Weights of a small self-supervised image encoder.
Model: 5.67M parameters, arch convnext_v2, moe soft, num experts 16, patch size [2, 2], depths [2, 3, 3], widths [64, 128, 256].
Training: normuon at rate 0.032, 5700 steps, batches of 256.
Data: trained on aerial photos of the United States (SatlasPretrain), 101725 training examples, 14.3 epochs.
Rows from expert 14 of block 5, named by matrix and row number. Rows with one number belong to one neuron. Each number is 128 + 32 x the weight over its row's rms, rounded and kept within 0 to 255. All counts start at 0. Numbers have three digits each. After the name is the row's rms in percent of the matrix's.
# gate: expert gate (model.blocks.5.mlp.gate, 16x64x256), inputs 0-127
# up: expert up (model.blocks.5.mlp.up, 16x64x256), inputs 0-127
# down: expert down (model.blocks.5.mlp.down, 16x256x64, transposed), outputs 0-127
gate.17 103:151109112136145161130137130104089087097121065112096113080163139145160128144070155122184116130135160102134177133134162142150180184158128127105145068169110074173115094129120087178138151132083085181071071120174083142086091091125129082099154097146098111147119160097074139170151141162180148143101137171134140100118099142015130147184151130155165131101091166179169102153124153157155154115191
gate.18 107:143092129130158097109102050131061128122075153119132128183138133104122102146199077171135155075104133169128140134143149106143139132130162181099128085142111151137138172120099130075145138095042126110187178111138137095122090120116177111129085139103140152121088233116161230123138137129131079132151172167114150170091176153173123130142083132133153132147112188199128159158137080124124185102150
gate.19 099:128106074123114104126097172133087129136049146087123150091197127145187103114132172108175132183152120137125088137177080167148096165116108199111121139159165136140113106122113157119167140139118130118078108142090223151090113124112115077151169102097125090127106148097141153132118106160142111111058155160112115133168143157138172113119153107115088129162131123190147095131103112175119134108115
gate.20 101:091153122103091107081092113145086090083137105128113159112126150108151143125147171135127178147161083132095127085169105150154147150138121177127146192163137127109149118129112180111159165149172104137095209087083121134131108141075059084092133136142081177105131098145083100069172153134094135112143103093193184104155135098128126133097148096124149155189166110144132135136205134132129134116121
gate.21 098:152123085094165132133136111121114107134117115108178134040135106147100105112097211162117144146175113102160161137159052129073128163101127153180202175136091143166171127101163140145099148111205145118178211159163177095133154140173139147132136125139101088149175156074080169139133117131133091121137130159145121107054132183085101156152081122161104117177115083120159089103100134151132144127129
gate.22 095:131126143086123141125160122209145096109114089171150125173110102175191099134168204145151066105171115139149155190151132115154092110163101155142170111118069135098131153141087091108174068121135137101183162091168183117101147145098105071163143184168173105135115110160094129162080115067120128106115074068136112140133139096096105158079135136165115125144075132179111123136165077085047142158130
gate.23 099:145128164109111176081125115113095062126125083108105093080142116175193110093119085158132157124104101111134163146127118112083141117111161190139070190122158141135152140095120158137148086104098105151064101140165159138166163099133044187136178154163107091127141121121163066156114095054171115075112124162164139154154142162150157184099081090132115171164131109124158143121126141173117165140108
gate.24 103:080085090098204072170069087056113132135086148140099152077133121075154134129142117141128163161129094132083229088096118081160173105097169102133160131141146145144191055099119155107084127144133108161112120172161123140116135126132139150137187083150133164097096094117153200112111122115116143109148147126099112163174134079110123159097075149103164144164155119196133097166127180123153104202144
gate.25 099:071123155112133115142129098175093051121159133113098181156142131146139147185137048116166070119158154088099120065154185092112129132200120177106141141144097164105169150135102109153060104104121148137090081129146126134115172109132104149098066114120106208119065077155167105113111119113198098111185097132135122127140137078085132127122158086111095153182123135109191155157159180149127125160138
gate.26 099:149067168154095160068097143133141096063107112129180134121143083175156168116146186108135114161175164127071158093156147142152156093131174118123139177119111139130089161154208111106132110105147125164114160117128180147120163120167159058133140158117167090175159140088130185147148076125157097101131125056088079142150140115168140098097150115086136138116159077179122132120102175125172121141143
gate.27 102:158131136153196143201112194073130113139130175093158158130131162137156123093168129082045076159129098166087207149111120163069122172157119128129137141126099177140109123096146104134071125091061127183087150137115147176164125136115108082172080129131090138084078122120133104140139153110137142120135153125114110058079099072128133112110115114180108102146053168121138160146137135140134065152070
gate.28 098:102136121121142116110082150116154137122158131142171150134087170118169162120184136118157091094115135079122129117091074141133099154127096112151116150178140094139138149159113104139192116139127114088146085149081105115128106110146091156068152134149067147087189117081168102161116094144125058079158180146110147178173159124051137113126150162131135071155069165096139154092155091159091116128109
gate.29 104:101165132093074046116152148144206154134111163034083120114150093112152125125136115090086153142108142170122149102089096152129123150145109111093140118128086168128106088178111157142128125104098108112121156155155121196143165168116189142134142111128111123151185137136089061166088093127165072122065111134100111084159094098145176116090115193128150123134117109163121072137171114118110111104131
gate.30 100:165154142149099072114162163135089162101229136102154074133144096107120145103114104064127148148100116110106132142113081150136106126120085176109208121152136192107199128102114126129072137110136140098140142135148136087160032095110151102141166108101188072121117113139095140186169101102101122115124145105108111123158149144128155084106138096152124171180119129177174103152196118158099116138079
gate.31 092:141107136105124140112127128099127107111098121176157088191183094137152084182113165089108189128099124084144133121087101117144102153161100187107151201157147149132158114149168125116102196113069111128147134088076140148147156116100166155131118148150099098164154113219106113109092106130106074145185143100160138158104183128104145132082112141104106076151137053156099135092146131167108124112100
gate.32 098:160148218149128095142172105147143100095116124064078092149053111135135129128112094074109106088162104147124093135134138102129161140143129122190143201096151134083143136130149170125095148154116105137161104089116152112146123125133073205148166130110117115062148155178147127094181122184112145114172141118083127136119132137162102134110157130133156091149134127138152108089140105129121163145085
gate.33 091:060135117134144138166152148188152139146115139175148177107131098137120122128168123099162123118159153112081104099125174120145107057095097165111152134131085104095084178068131127125123130146108144116123089088062070171091122062063089093119078112167071121124067201081104187147136200112138153101158123163118101134109140082122095178147114155178089145154133168155119043148125070164107156166171
gate.34 101:107119130134148161114111119091126156107091226085118140157112092091153157130164096141085104152046130160122124082086183071098107177134155135158108127136140155097100104137130129163173080116152184131150074102104190113080159095129184082143133209105126056154166113134133147092113090112097130128142140170104142116163060144073186158124083130173133102193185103118138139142119099104083175101148
gate.35 105:156108163119141136160053112141134104174161089126125160119126123119147116168158127121107176108153136149078092123164099128155124126169210107131148114066139172159167161125091081115137154135070141126069129130099131132153100148112131147120123103115112044149191169083127119138122127092129137112148159108164110140132146173112123100174156097121055134098099196094127110106113133127177148084122
gate.36 100:128134133123144173191132129147128140110107106171145152208114107101139060127173160134057113204128149144106131087138122126162116116146164118148167086071138136207125153136144071092134102147107170153073161119170048133104128139174137166164156082136134158155122175161137130104116125116101090157153111133110145084107155074142129162092193090084121171180105138131106123144133129119066143126176
gate.37 106:059123172111100121131093102122096109120187179118090127061106107163149082143185102114130192101153094119145190080091109126165108162148105168087117139169098110142140114099152122141104107124090109147142178217147115199131149130115099144102143167110083185124128163116160134098135168144167152133100149093143179137083159092097127155164083079160141073137165125101167148090082125194121175095137
gate.38 094:155096084148090146102140148130151157066126158135080130102129143104163120143160078172186120180137088121098166153116142135157145167110080148118157194139149146127131132107165083175091148118171119118138162087137149090109160083177076140126083143141176114067125128087125074131134152116093132118138101142089157119180182160111135144229131131156192161164071147160170167124076120078138121184166
gate.39 104:108162204122114147123087114193141141182195168078189147102135132133135115113133124142131191159180173130116140146160102135125151137117134148113151175115183125125170057124109136116170175080095103102158168130146111137090150143166139118156107151062126134121149144131119110161105129150105118137123094210152133087082120099165115158059120120083119164135142114109125124077128067091102136135117
gate.40 098:121153201112150143115146126078047080161083123099146106141122113167116102160114127144136192124097135119151173126149075169117120150113071155117159100087185118115158135109156099085117166111055146171172094158122129116107073075155187130119151119097108160114187075137168179158139106181144134071085158110096127150164159085047120126071097118101086093164110145137152112095098140103103082098129
gate.41 097:120170108089181182132151129172154187144132116168077183102148125132190112099112118166140133188139117121095099140190107142128180114126113188134154179131143157143126134171127124103103108102117141131080170079155178096113140128091124139143115166142096146126093055185140154148159106108160178035110136137087152098127096177123134127139139140138065176135108123096129085164116114108107175131118
gate.42 099:112159152138095139152023128144188083202182096144110095087100175144119113127134167158155125081127131133057128226167130133101157135172095161122195137139095107141158121151101133121120149132064135152135096115123105181119124163117123077112155139147122140154132111136097160144096159102162127098192128120134109095136151133129096127114095117129193152190153139147150120166178129166092172128137
gate.43 100:098121138104140084101099078128182116067143128168111153154133105156134110140099121060115167097104136108142166119141120090083095103141082105079155115167116152090101144199137097177135120143108183158146074122071106143127129148154177148193126172087097115134139105118097107101152158131114119108108107101161115101093203145201098069132083095140109127170129027116132107103177082184128144081158
gate.44 099:135120161122135184157207157102088114151170141160203121140148107112151157157124203124120176129118118098067097108144120138145209156090075124112115158155080163149161137083122142094142098083117159050142117159127120106139124132104104105124124131096114161158141100127143118136109094155124145116121144172131055126080112140148078099136132112167131081124161026153122091105160115127115162190153
gate.45 093:104064115136131076104117117095153068098142132114170150142127144164109057179165134108163128112120117098093155127132162160112115192135151096138121093142113088159066152129130108144207152138126093105127135096095113170132124135100124087154099132129134133158117125167160110087168147107097144148126118140096132142140048140130084126103190087101146154145117124150116136188112116227133088128150
gate.46 103:080133199170172132096138106119146132083131089143115077149112125139123130179140051111116137181153161108112112129129093122165168081103096131177162132136141214097117165142105128132134073082129146151157201119150125084184091165112145077093140112184108112080064120109099146115100164107115151086101143113090095125083124115144125123129079108149132183175144095101124147117186171134169166107169
gate.47 096:107099157123165163090079135118141160048165204140168168097114171143138111130197166159168161090115173078103102141136113180131159113120100081148129094120182090174077165107160132154176137105119078098160108111092149105133171074138085135127107119143128152113101128129132118089124195127042095101135142063109126138092110153131121074191112076186101169162137159159176121138151115085106121079151
gate.48 106:145174141122145116123078151105076162083178126139072130133111146118144105126116115102119089144111179130138112121113053149135116109148129097158113174173233130128166112101125089076104114088079081095176142116086136150187103148091123112139116093157112090164112144149105112091144140103186172142111128164141124093184115135134143165106113158056145156170088093082055182080136128145139134094169
gate.49 097:163053113096183102124126075171108083140143165115118107119085117088166156108168108088166095149086068115143128138102063085202142098139127103152139138187086103143131157140073120135098120151101149124145162111161145175104101137112161069137095128099117163102108112064118117151112129107151102045126087118139140145150167175144163113146111136169122150104179167141102122146126127120110104103136
gate.50 105:078175119112126138135147120141097186106117152106126103126126115123134147137215111113107169163097113156123064069058121108164158137094123172110130138189139113206134146101109146057127174173123066037129144159134107081151117130149128144107150154134118159171121090069169142127123101139175135158141055131154106133104107089138080133111125121145202126200144136107134155153126086155115150136061
gate.51 103:091174145112148110128167149153195142120144104091162142139125143176163108123141145141079146136140114143124149103127101075130099149191136122090147169177122155110192147124120139137093168101107126141098142080163062177121152147147198127095111153087157112125088122090139121110109123120125079099159071142098124223099123178050136139150161069143114142157175148112133105089139101154121094082166
up.17 105:147150131097131113143079171152209190211147147148154106164155145038126112145099136150145104124144118107161105108096145124094135151166145120098135120101144131144131140145146112156124210109095153164128020168208156075155155077172116127145078193119138105143056151104129142195162173141161125124129151122139193123146120153150133115124100148144160086137141130134173143132091108167159163077122
up.18 101:196183150154117141108077095149083090125075162156172131095170111069191156135118090041118187106093132099097090129096046158133127148159140112082116102065145137184105094113106093107146100142154187113130171169163125187096155076113135132131057154161148108137129117012132224179115133162133095151126135174058106074114162135090109134110140069106115140109105070125204090108077131131147130154139
up.19 098:132180158098064141125160156187118131110088115128146103135178087079158168119131145089069178140153145119119144108080138042106130154126196135155124081139048086157172144098098084087122091139138179115100141155078102115140142134093087115138175103179151172103162091115089149124162123066159087113113157095105111120127080149134137124095091151093106137164107121104133131144056098096178138130112
up.20 103:107118090193140115173075133133150149071141123051104133148165098104170074137147108111185167129158117175146163168125150144148090118168150130124164097093099181130111097119125111127082144139123123161100160140115122146115154106218091129144109120189054104131150113184128146193098180129114117144120157150135094162085176042151128120165104108070186117145155105102086093149132118127154109158123
up.21 101:098088142114152133116110126108140167138065074134146109151120175158184113129154102133132165144133113134187096069102142154126148115140119111179204136162133122090160126114151123135137188166090142148083129120054127120173138166078136150110144184151106160143158124114156165131153122123122114156124142155102121130102152177097141078142140135131086051145082151161097118116143175138103129146104
up.22 107:121109179146126128120132196103125103175107172161134121076109133115153092158152142154162147089215126104104136138146142122095108085136095173135163152153125131174102171116101078081134103111140125150121085073085138157097119121113090167106080107144142128125067135123179122180178124173116126147128210129079138093093144109177134145134111074081133162109139100166133115179092142127110115131090
up.23 105:122123121155125111115071192056102113105172139145167118131127176101222125185113143111089164130077140113150152111137119063162129180178175114107181130151102106108139132150094091149140182106131095056179091167146171100125157141076085139120113146098167165093112085108103211123137143128171185186145165123138165111113098145150125136108116107118141162082145147096125095088157185107146160150107
up.24 098:138119137090118130133135118146154087168131099094146122157128159193122060112086100132109102139071121171066133159111126145121141098157113172092109133172123131050161131162154114143152178128109139128098087156123171131112048095125184180124078146123103088148126099165116160150125157148108163151105162096128129173200096130114115181151212107120103149132130091128174144132165192138099104140090
up.25 098:121104162055133083174120183109166145090188208125113085129154152124132091095182070122079106155112075160164172167101127051155179121135100122176173142162148119112111139129105126129140126063138092145134160110121101137076159162063120118201168115152118132118112129086105093093126163153137141127178137135122112128133131177136101095141188126128099111142084195101126169135118141124122102137135
up.26 094:087209166118095179118144103142110120089137205149152156146120110197128189146110073091111066131180188137127112135106152177104169077091142123105061054101112139170145115125153108114117088117153112123110140096129093132127176163146061140079138076159098108126130179127221114146130184084134150140172080110128149164148120160118152089103062107159141134153110154124116117131104136157189173049116
up.27 104:124141057197176109087107175148101158101150145137158088150139097083135150146136173124115157182172138120138091061120104127105131104087064143135095079126120161130133131121146166150174133115114146114150106107070113168117151131148141141112141147058171100128132117134165102078113086161158145121148153104107178036121130136137127139181130202130119150095087113099148109141120072075114170064108
up.28 098:150074132078099126107110081112140124082102114134173133183071088107125073191109128112123145140094146119173139066137159143045144165135138125189097115107185149097131184145133154131080106132143115138101129134070151117109087188088137145059136086124189058141110127086108113154100126104121115114094096154151179200108080173192110114148154115139082110143082129095137172180102121195080163166143
up.29 099:106122064091101155076067170144118151101171125187096099138092090128105117130154154136153159109076115169100129151186076134060101123142049078129145137163157132104177144159100156159172127119147110118144166131197226135153185146152162130037131116118128152155134074154116158102137080151096083074134173089105137109161106177072162091195155141178122167130075162137118147133137148151128115166109
up.30 098:107146129161146113196055154096081122140096173136075127130139117129048116123188183169139111112140110187151103175114139154145117157131145132183108118141159104102122097128170113111065104155140087115091116130132145137090112090119106082120175119130171155177143166130145132093107115162209120117147137151089111093140171132117110164195098111097164140086054131097133104167144113145181135134134
up.31 103:109157123115145115102179090100145162111129123209116160156163184166088115130114125057116099090102081112128112127109129061121128130106112130085217122226166169120156066125154155125138155106104147099129168085127091142141128189103122155117108094099112113092129129099144110159184161161090125095165122138095045131158113102122201164126150108113135179114069177164193108156151133139100176114096
up.32 104:104092089088179202101079100116135143103107221127160164149125154129082153159070141155154125142161109115142168110225121103080166113130139100142151107096089138161115139155124139124160195101113186108185159101167158115097136081168136144157126142155145090134133092110152187129097128123172086146076134088171154065100128138084142104143134130100141137158106114060099209150066179093104160061102
up.33 095:125111184088141145134115107101129170142104165166128121106159126136148110157136169163164139111159133140206130150083108174071108148128158098170118118110117206128101193153123124151140132160150169076135083154123180136114049153114157157144131158169049132083112137099061155120125182124143117088150150128138156196070140072100167104157154127139127128148046165133115139116160151152130161100111
up.34 097:102077123145107122128156117103166185103104171152120171146145175137102153144126140063114174194104174155092164158107104080127170121165141168143060131128139150135035170119141100126134103170089107074177114129102113131155105161110200131130103129061150110051122112110146166118102178106136086204159119144152105099129128149063131127124084108133120121146136071152113099144074145124110131102130
up.35 101:149119058117124117125152169119101154171108130132044102165126100126135098087108123158181123115125073162110153146128048089107119166127109160182136137191143109174136119108113196096149143123144138157127105119105143117135139154159155171119130114127134138117129092127226083149097102133163076101121163134150140145149168093129171139128105131106133107085128139180154144145096126141138061185134
up.36 091:091114134147115114077142183127098161124103133135106078151138143133171201073093134081098093171207129120069132172128103099119126116160101193142151146135113155161082121158086114160142108169223129154115113087139159105138109134100154134127162099121119140106144174149124101126140090098129139132110142076139076098119129137137182168105094181139118083142084236120136141076113167151228163148105
up.37 104:153112202127128131103201120166122175149173160164160101133139175118151113108184104108098113162116089147091126105150097071202116103126151127127091170143107151155186062138169094118142125183126195171132122128152152114110088108129081120120114141103163104159165161144151108038132106123074107159112098132138089061122123126158088116092169140088092138143139151142092161095063069138124127128127
up.38 103:184124192085134131164120103197092128131142137159153148170125085096113122173086112106101116057079156193166149166131132132123143161127088194119070117185086069113154103136131144128091177172120144096081082118238110153143152119133152172144180125127090136188176094130167103102145146113165119125122122171166108109091091134125169137135132144099096154190084059131115094051166134180111129186137
up.39 105:143090145084107070129082083130109109101143159135161085102148137153140171168135115102157146108128167119161167117144083176086107103133134119154122184182139111101111131160132130093157127158116176067105091163088140209111149152114124086160113134115154157103183088167137123141111075071145138102134098120151123173144079123104156193145129198173169092175146162140136065161150153231130131164131
up.40 095:125097156192119202150111121090127091171130102104150178146157124193089182115122120130094040127093149142114158172076159172147069134155099072129099092143160131130100109191123115073107116143146110148158170201095116093132169109128162121089132118146130122063152140173087114134092065168150119186114159109119135105137094130135135125076119154126125194082160146074095118126151163079141140113154
up.41 095:147126120105114142163142131160095110094160098114123096187116111131135112115129161141171144097119111136175120100157131158112103073181160188079134094074115133141098118089087105076127128073077112181090137138101161120105113105130163142116118210045109157172118154156159079045103125134104119175112133132112056097121134096141121150092080144153112183087143146100151110082113182108154165168081
up.42 102:096129083160157067145079151105147124094167147135097188114094132132107178085138083119134111120144097102075142066096116190096093124102133130123081093131210139076126119124134112083105066136149142109138138094115162158160126170110131151175130089117162102128147088093095055111089107122135053135089158202098085117148077039120130104115119130186095171119162131141157102115220172111195185098140
up.43 098:161142179103081101141128125125093079144137104139126150165069118169083155135197128122156122124104115049126071144201112122139142103104100141070124173094102113113090105106144101091224128069069143122158150130155094155061103126139134108126135101169104111085120162135148148163149175141124141187158179198096150144133121149117090156128090129139154102118145198142063089167154086134156137133133
up.44 101:130059105097160102155165152181109122117150096162152202109157117117101145138105129141189194143108149178138098131163160167123150084149122122157142156102100086100063121138123102128113132127114086107148132119088187130115110159199156131082104123181131138148124099098105167081177149099055114063109081117104130120125118116103151169140085128165122188139090179086065123100134143141154091077159
up.45 096:119115079091090105131084156174100096118033145126121167089152119197163092123160112143091135115081145106187063056102093059120107107095134143130133171025148141107169196123153178155122181095148111169192113103119111161150134120100156150191103157131161106131160141105150081128127091110123161105151140138174092102089131155104129134165118129083098113115095102174117131113114111113119169138167
up.46 097:138122116117096119112162140111123151110131155120112121101190141177137136122118171094136147160102059134142123121121108113133187117080071166159126186070140137131098103139089060129164125093080201069176119118161105145152102120091061119111126146148168159109187129133131073134092109188141193154180158090113097145152087100127141081098129168163106132115143084162137166185132187122053090178139
up.47 096:086114130070141110185138123145130113148087173181166113094145100110109175150067093124074144164127177174106078059101117149101120144156162110105141122126139096106114098094103197110137108115163152145101152053126131134152113083158131122142131179137177170152074180141195122140130119166096125100152137091144180143120188118057137124089170180104116186104142126138084082187055142149125162144103
up.48 108:118129124154147113094124116185121077157124160121159137087102165048113100094112105126166150110134151141147132171116177151106119103129097077163098126189110150174140066085072174089156183104165155147164098184105114122137110159125154165084101149142183070120109103124106177156106069091079119189111131124086116162126227099113123101158111031130067114102193171093143120163085102119125139168128
up.49 096:092156146106159090063149094125165115117132150180157084135131195126175105127114134127157097164193132180195076119117124148092148096110148074123124078079135109155107116058116048148146091100126169139116113159135109102169178130112108093150126121169119096098182106105172137114124137133097118051064147048118128151103132140143138125163094120188136148113161082138088128153178093119167134106161
up.50 093:118084161152154119149064088175057091144165149126141075086140132117137120138110196090158043153107134078133176148164090147107149135114120172208085148128173167143139131161202086119154158167126136129120155112193130146087143136129132085145130058170125161162117151122126141077117112199155155142133158168090129122136147100105135143121184148136134125117166175102182081108179121129157138109141
up.51 099:133153132119161112142123102132110128159152134192152107104118156167172115193138115150073136110157057150125150110149095182131121096117064108075142134115105203118100073077177141169073124161151163190090103145127118112109099189156139158140148172096130117158075166171197133152090231106156156155095129116169149109117098106087151088089172156038113115125139147148129098157101158104106143150146
down.17 090:141150099147106068086153132086130124067128147163152127113108107142124170128094080214059159162129212100111088181134124106138168099139099088090121121231181109089129133148107145141138107128171113136155130095142124130126109120105172138102136128114182150195089136175111094125105107135148130114134183130120159173147175161152065111116153110150143094075116052187128155157122106069133180153100
down.18 104:050114119112082100162103141147138128142113153063150152064120111175151068109144140147186115099120168138170139153151142145148062105127091151062121145114074138129139132157154161135138202111147093128147117167173135121151147112084080103230089121159134155078074070124150152126094200054111113176150159202108103118133093155112171125095069136131162028099120164112136150136089121162136090087150
down.19 092:140140142155101088063124108135100066112143164181135155105131112133097167150152090167088159129102116125156121094115168118125120123130134177192140208124120135124090138148127151115130150183119161086129210130109097102172142092137127117109093147136148113143171141094156120111104166146098142031120106120154059125169199092150159110192125113182155086137097081119164085076116122138125126130101
down.20 100:124166202146100106144142103101111101126096137140132080165112140157129121141164069105126152102042111127153091124093136150080120126167133069161117173153157082191118101155148154120135092146138055123139125172139118096128085118114209135130105135109119099143145128108156149214157181120125167170144178101115165126143096060115120066151154133168130146117141179140185148146142128183143102124145
down.21 101:169053145146113054133129169126114141128061152158170187110095114154127124094114122205138088144109136146147090103120141094162142131115129078133157142086091088113169132164075163081139108090096112120128145157098128117148044136074117143063131098166121093065130105160206173084149086161173138129140187091165137116142116122127082092106138204133173128106132164075144117148108131105171095131112
down.22 091:129089116147117117163107089092150183145080122094123130167094131138209105147134062077168150091066162088102069159128169157128136103140130054132098141132125135154164146101225129138106141147150087091115154111172070085132106135118109207144178125137166113205137086111115107183126135140109119131116125122111122177139103135130085153100153153144059124155127115104123180149152106133139116103159
down.23 094:142101089170169184126126141073132114129146124123124100140105184104108131145116142108155136128107108129124165175126145151054111136101124078143133103155136110177187175063132078157122099046169142117172147095112114124106081144137092107134140164164150169179113130131132103074192092124104129103110089161180151155189117136084138129089097135156181157162161094134104140126135122144101110121098
down.24 098:100147124128137116098112112143105185127120147146143115102179171113141132094138152171073167116057167105113065105115117119076060121146100106121141140184097145138153106098140062114141146120139108169137120140131139134075152166171182116135091113141122090088085168125100134148133115117167175127161092127092135185138161151161124120161106141100168198121194126179142146157108086133116113180131
down.25 095:141121125118149162105142140123158127139138126121160117161172100125115070102120115097171115157088116068097155107097129122172150212168124155150140110156128138090080104067109111116110113103110146130161128082103116106113169045163146121162167211123142108109086144057135075153120140147136075098198107113105139160152131107139193131139208125174141121182162053127153057183130149063121165133068
down.26 096:091121123170125124149148095121102121145125159081135120143104157120141163127147143170145093134127133145133162140093123110180075112131111105094110114134151126105129152095126166081098110072131134110175071110179097131162147161121163133097159076067124119162095081113096038091040193138179104137112170098124150097150155126150076116129144059132099189148137107146137097083075132188157141177184
down.27 099:118120160188160101133149082072180140087146128154217097113122096152104099097167085112146144157155172157145187144165116135154112156119118164119193099174156104068156120147105105090068133153164143131101116173130120183128105168132093086156092129133094145136145134119086103096209144179184087112125144130110152111115147105116137145200119130101127218048094087095123177102114144153175086117096
down.28 107:130094094153123081100132168132203125083129152104141129168111087131155105081099099091177146131139115147117095096137147175099157131131096135199166154149129093105106102141102130140115198168152121106097151158134147066151079097164106111175139128133148137160108114127088086150124156090161163083145095146170194107126087089087165139114059153153085172175099194097150149092190094156104129115087
down.29 108:140156087120174112135112117102179113125100120111106096165115146140080126118144119123134146178097095114170172075134136126165107123115113137098146160119096158135082099123169105050143185163084101170153111153149112103121156119073136101189112084164120147125149172169079124171158153142078147113190178136086112128176111178145083116137167077139107147100148116122159099166127141154055079123134
down.30 099:145130127137138095185098160098128128126081108072109146057168142093145147138109110101157111147109123176079172091202116120118147121156090097110138144094158140081151143129198150176164160134189106140168135079165180166076144125108127147133165150059167105094109139126198094120157109119102098165122126166113166124106126119130125132094178101174084114092171091133151147112184143137143162127118
down.31 105:151113114123176154113139086155111093167120160117078135115123093107102117111087092204129164167105094148135132157113106160182110064210104129120248152162183107130084103120083135148137122130170179139124130105106161114081102155135084084130154130135113116089090138153161133152094128056148120114166148070129128133087123141099131096092091114147144117105097157112153068146113132105113178120091
down.32 100:111082115138083113128146163155103141106122149107145143163136130124114144123155162113100057140115144120090125077118097134143117105118144148102181139117101159116110132134128158117103111134091181130176117187126084114115074139149164058141086144081134089147124155123072191131122089156146114106144143116134134170199111050130114156186079098179077088158127154130079127057080155123094049110081
down.33 106:121079093124094179182155145195066167070027118102085153111056117150123137154090127147112152167135103158148149129185158103145114159139040115129113118121144109092194126138142129103120147138103093073102137110089058182127144161156062123101145184161148214066111136106168135096129176152152110152150112134096173145149094161134129132085122128146100072121105101126077151153152164174121121119163
down.34 099:132179111125147084150096157115117178174093129095138101067087108139134190114130114097110160114112119042145126096098073119149142127147091093087043216152127138147104134126134155158127161119100073139095191197165107110127118079127157140130131187110144181111175127125128130129097085150161112115133090118156134155190127132132113141158189146095118113101144141083079123115156108093135125156113
down.35 102:109115162128047112078075090221129121192070113133159115103105141090114113109095154091181154081095065128098148144087106085144118168208116144124108097152180131110189088119141140166194115096114138144166104100104109082130173108067113166142158091113131127146183123053167131148170105142173099140119154104137149110120131109124102118162104190110137124087119092159124077087138094142146154110066
down.36 094:157150120121151100088193137162153120151091131157163075179065136128194111099152175109089101115167117174121136112197094069113156138164216141074078144105104130159133163153087100160105105186141088130157146151124083108149114157107129118132074101129143148151121166056147108166153087158133118157122158096136160115097124145154149138115135129152206071086179142147127157094118153147115111090135
down.37 103:130099180081051179088109154091116153177116179094151133076132080087092119101095154098116115164124074147098133036106109146178091115176178077125162166168112081130132154191109143100110126116136061113130130150112148161151089157125175119125183123180159096163076181141136173088132118116090177103172144127121106154150124144092135173153109095176124136154143090107155130071129124156103099093127
down.38 102:110140093170106097144217139157100125117180150119107117223103179109168091050117120083113092149107135115086125136160097118164131091106110104166101104144111137137109103123178108137153121142137192187128139160099158108130200077124159127137151124079110132136146129176141171143090168185156147143099082175164127149122121157127177086180152136120120109129107109117121143104057151126133128160161
down.39 098:150145203154071087150175105226171115134084166104133108141097080126136137162119173120170061124109137119125092078110168114101130125147138102078131160120092084135088143131148108192141144115104130171140107074153170184163149079161135130170101211118072173143138170152186132148119108152132145116089130046168090125182189130107175070084152110160101174153150167090128154102121108132141155193128
down.40 092:106165158160107081130082129132125102145122174156177089150055137147178111197081131105089124120172150175131054164097113174140096120135180131131121089163085200163117154131072095082106133075125086133106101092119108092031144126131044077130129141112141168132132114059146171125204122105144122182079172149110190130136080095159153093104156168090132092160123104079153158167137093105097123113163
down.41 102:117121122094112099105103164119134122082072165152126089124098112129147126154202032129122077105074105165164163129157110139168154173076117093102123123143146122110137112104090077149141118060106154153184179150100134106138162157170100129112207122115143109113193123107173140124131150164046116082090140135074090198110129107129120147141119070134119109154128091140114114141197121097139086143116
down.42 101:155092101105079123126076151133138117162124134068137138194158073202135113129137172175109128127189133103092071195130112166094147154077191074125122129143104088152140075142148109112111099143140106172126140122107103133142155151123127123244131089114166096055139141189110143083106171192146096139151170057121124129125127120108093183133082121085056130137134108117171139170125161090119152141144
down.43 107:125104104140152132147129109132101128154113189185138145148153134157132141116105172118144151168089185092096074119134124133170089154120109070086099076135104131152116154137102126172068053146104131151121128093166155144109085094136079124129175103164126136103160146117165083091118156160134096192091129170137139090158078091128112122166078102147115160138066127177089175146129104131165155128125
down.44 104:126105119200112105067121058140054098137177093087119151173176154140099118173131179123160115132098098095121109115111135118145182159167122118165176104079124072079155103127140137126136067140085100117109157128115079144048127146143116093118130127114129159148129130135152087163146151130112173151152164100101120121144094174175108090092093099118122098163100155055111107201121089196112175100117
down.45 102:202082140165153121124135164077102182098098078118142164150112050104052089117111103109142129132162180123099156184117107118128127103122061102131110138159148111117138146079097173159118133112113101123106121167145138158127106126141077144097089155127133107124120113129077068129152170099103109121151124095167117132170094114132144137133093071141136172138114163163162161174113142194148187069113
down.46 112:143123147170121118177095163069109069160155119102128096155128122151102139099172130082132097137136128115119142115134105101113130108087114132133127112106082109154137136111086129142176089169109125163134138088084154159079153192165118105111135160115129160106120109123143139174162093111162096136147055137203108187134087128145184155128147141109086189082180086088150134156127110169192174135120
down.47 094:142130139173097089100110144144119184141191162130100161131128137137063122137140126104112131120081132110177090070060099087058110123189154106114131206052157105163129165160114110121115082110186094143153129131089146107140164084139137225133133153161124141122162125127137159143096127066091135091045142179133143114176138115082147189161181116144162100183151111092118105123103088111177141115107
down.48 102:118141163128100160188168152163109131166110162185105138126146130126151129145130115119130129109091130153117121107078182128126124127175102123095127118131080124123131116123140180176154065158079147138122089090125150151156168112129098141167084111163163115139159103177132141096133131187162123155091132116082152200130159091119163170122111085137156133176197126164166127150102128136166152143182
down.49 104:170082133143125168099116130132167137112111103138147139111113152150160167105120142147151167138151156132143157120100114179126097099144181143089162091156127113093086151082176230065108105143077167139108035141109119109090123157119058103101160135169123165120152148071085123095140061121098178152109101129139090136119123078106136120094094176143151107164140111117172135154121187140115136120172
down.50 088:155107181116044162091136183185129122157172131129116171113132195147157136109146110140159077101134139117111118099050097154151113090113195103110123165156138122132120103127121132111158143205105120171135123110206133170146082120164087142135070133089090155151118101118117159157125151099190093086118129107124099147125180090201126132142158110130066122145186171172096223100117103166129171158114
down.51 097:158157069103106153081151174140175104138130119151111133108166150152097196155128101131129082180135110061122133134146115115142120140122125186188106160112052133139120090118087151131123119133157132155054062145097182076131122108137140127110076089117182150148143079175134135117123118171148131146095077127139094150125132108173158080127174172168120081125115172123102133144094174128146151136121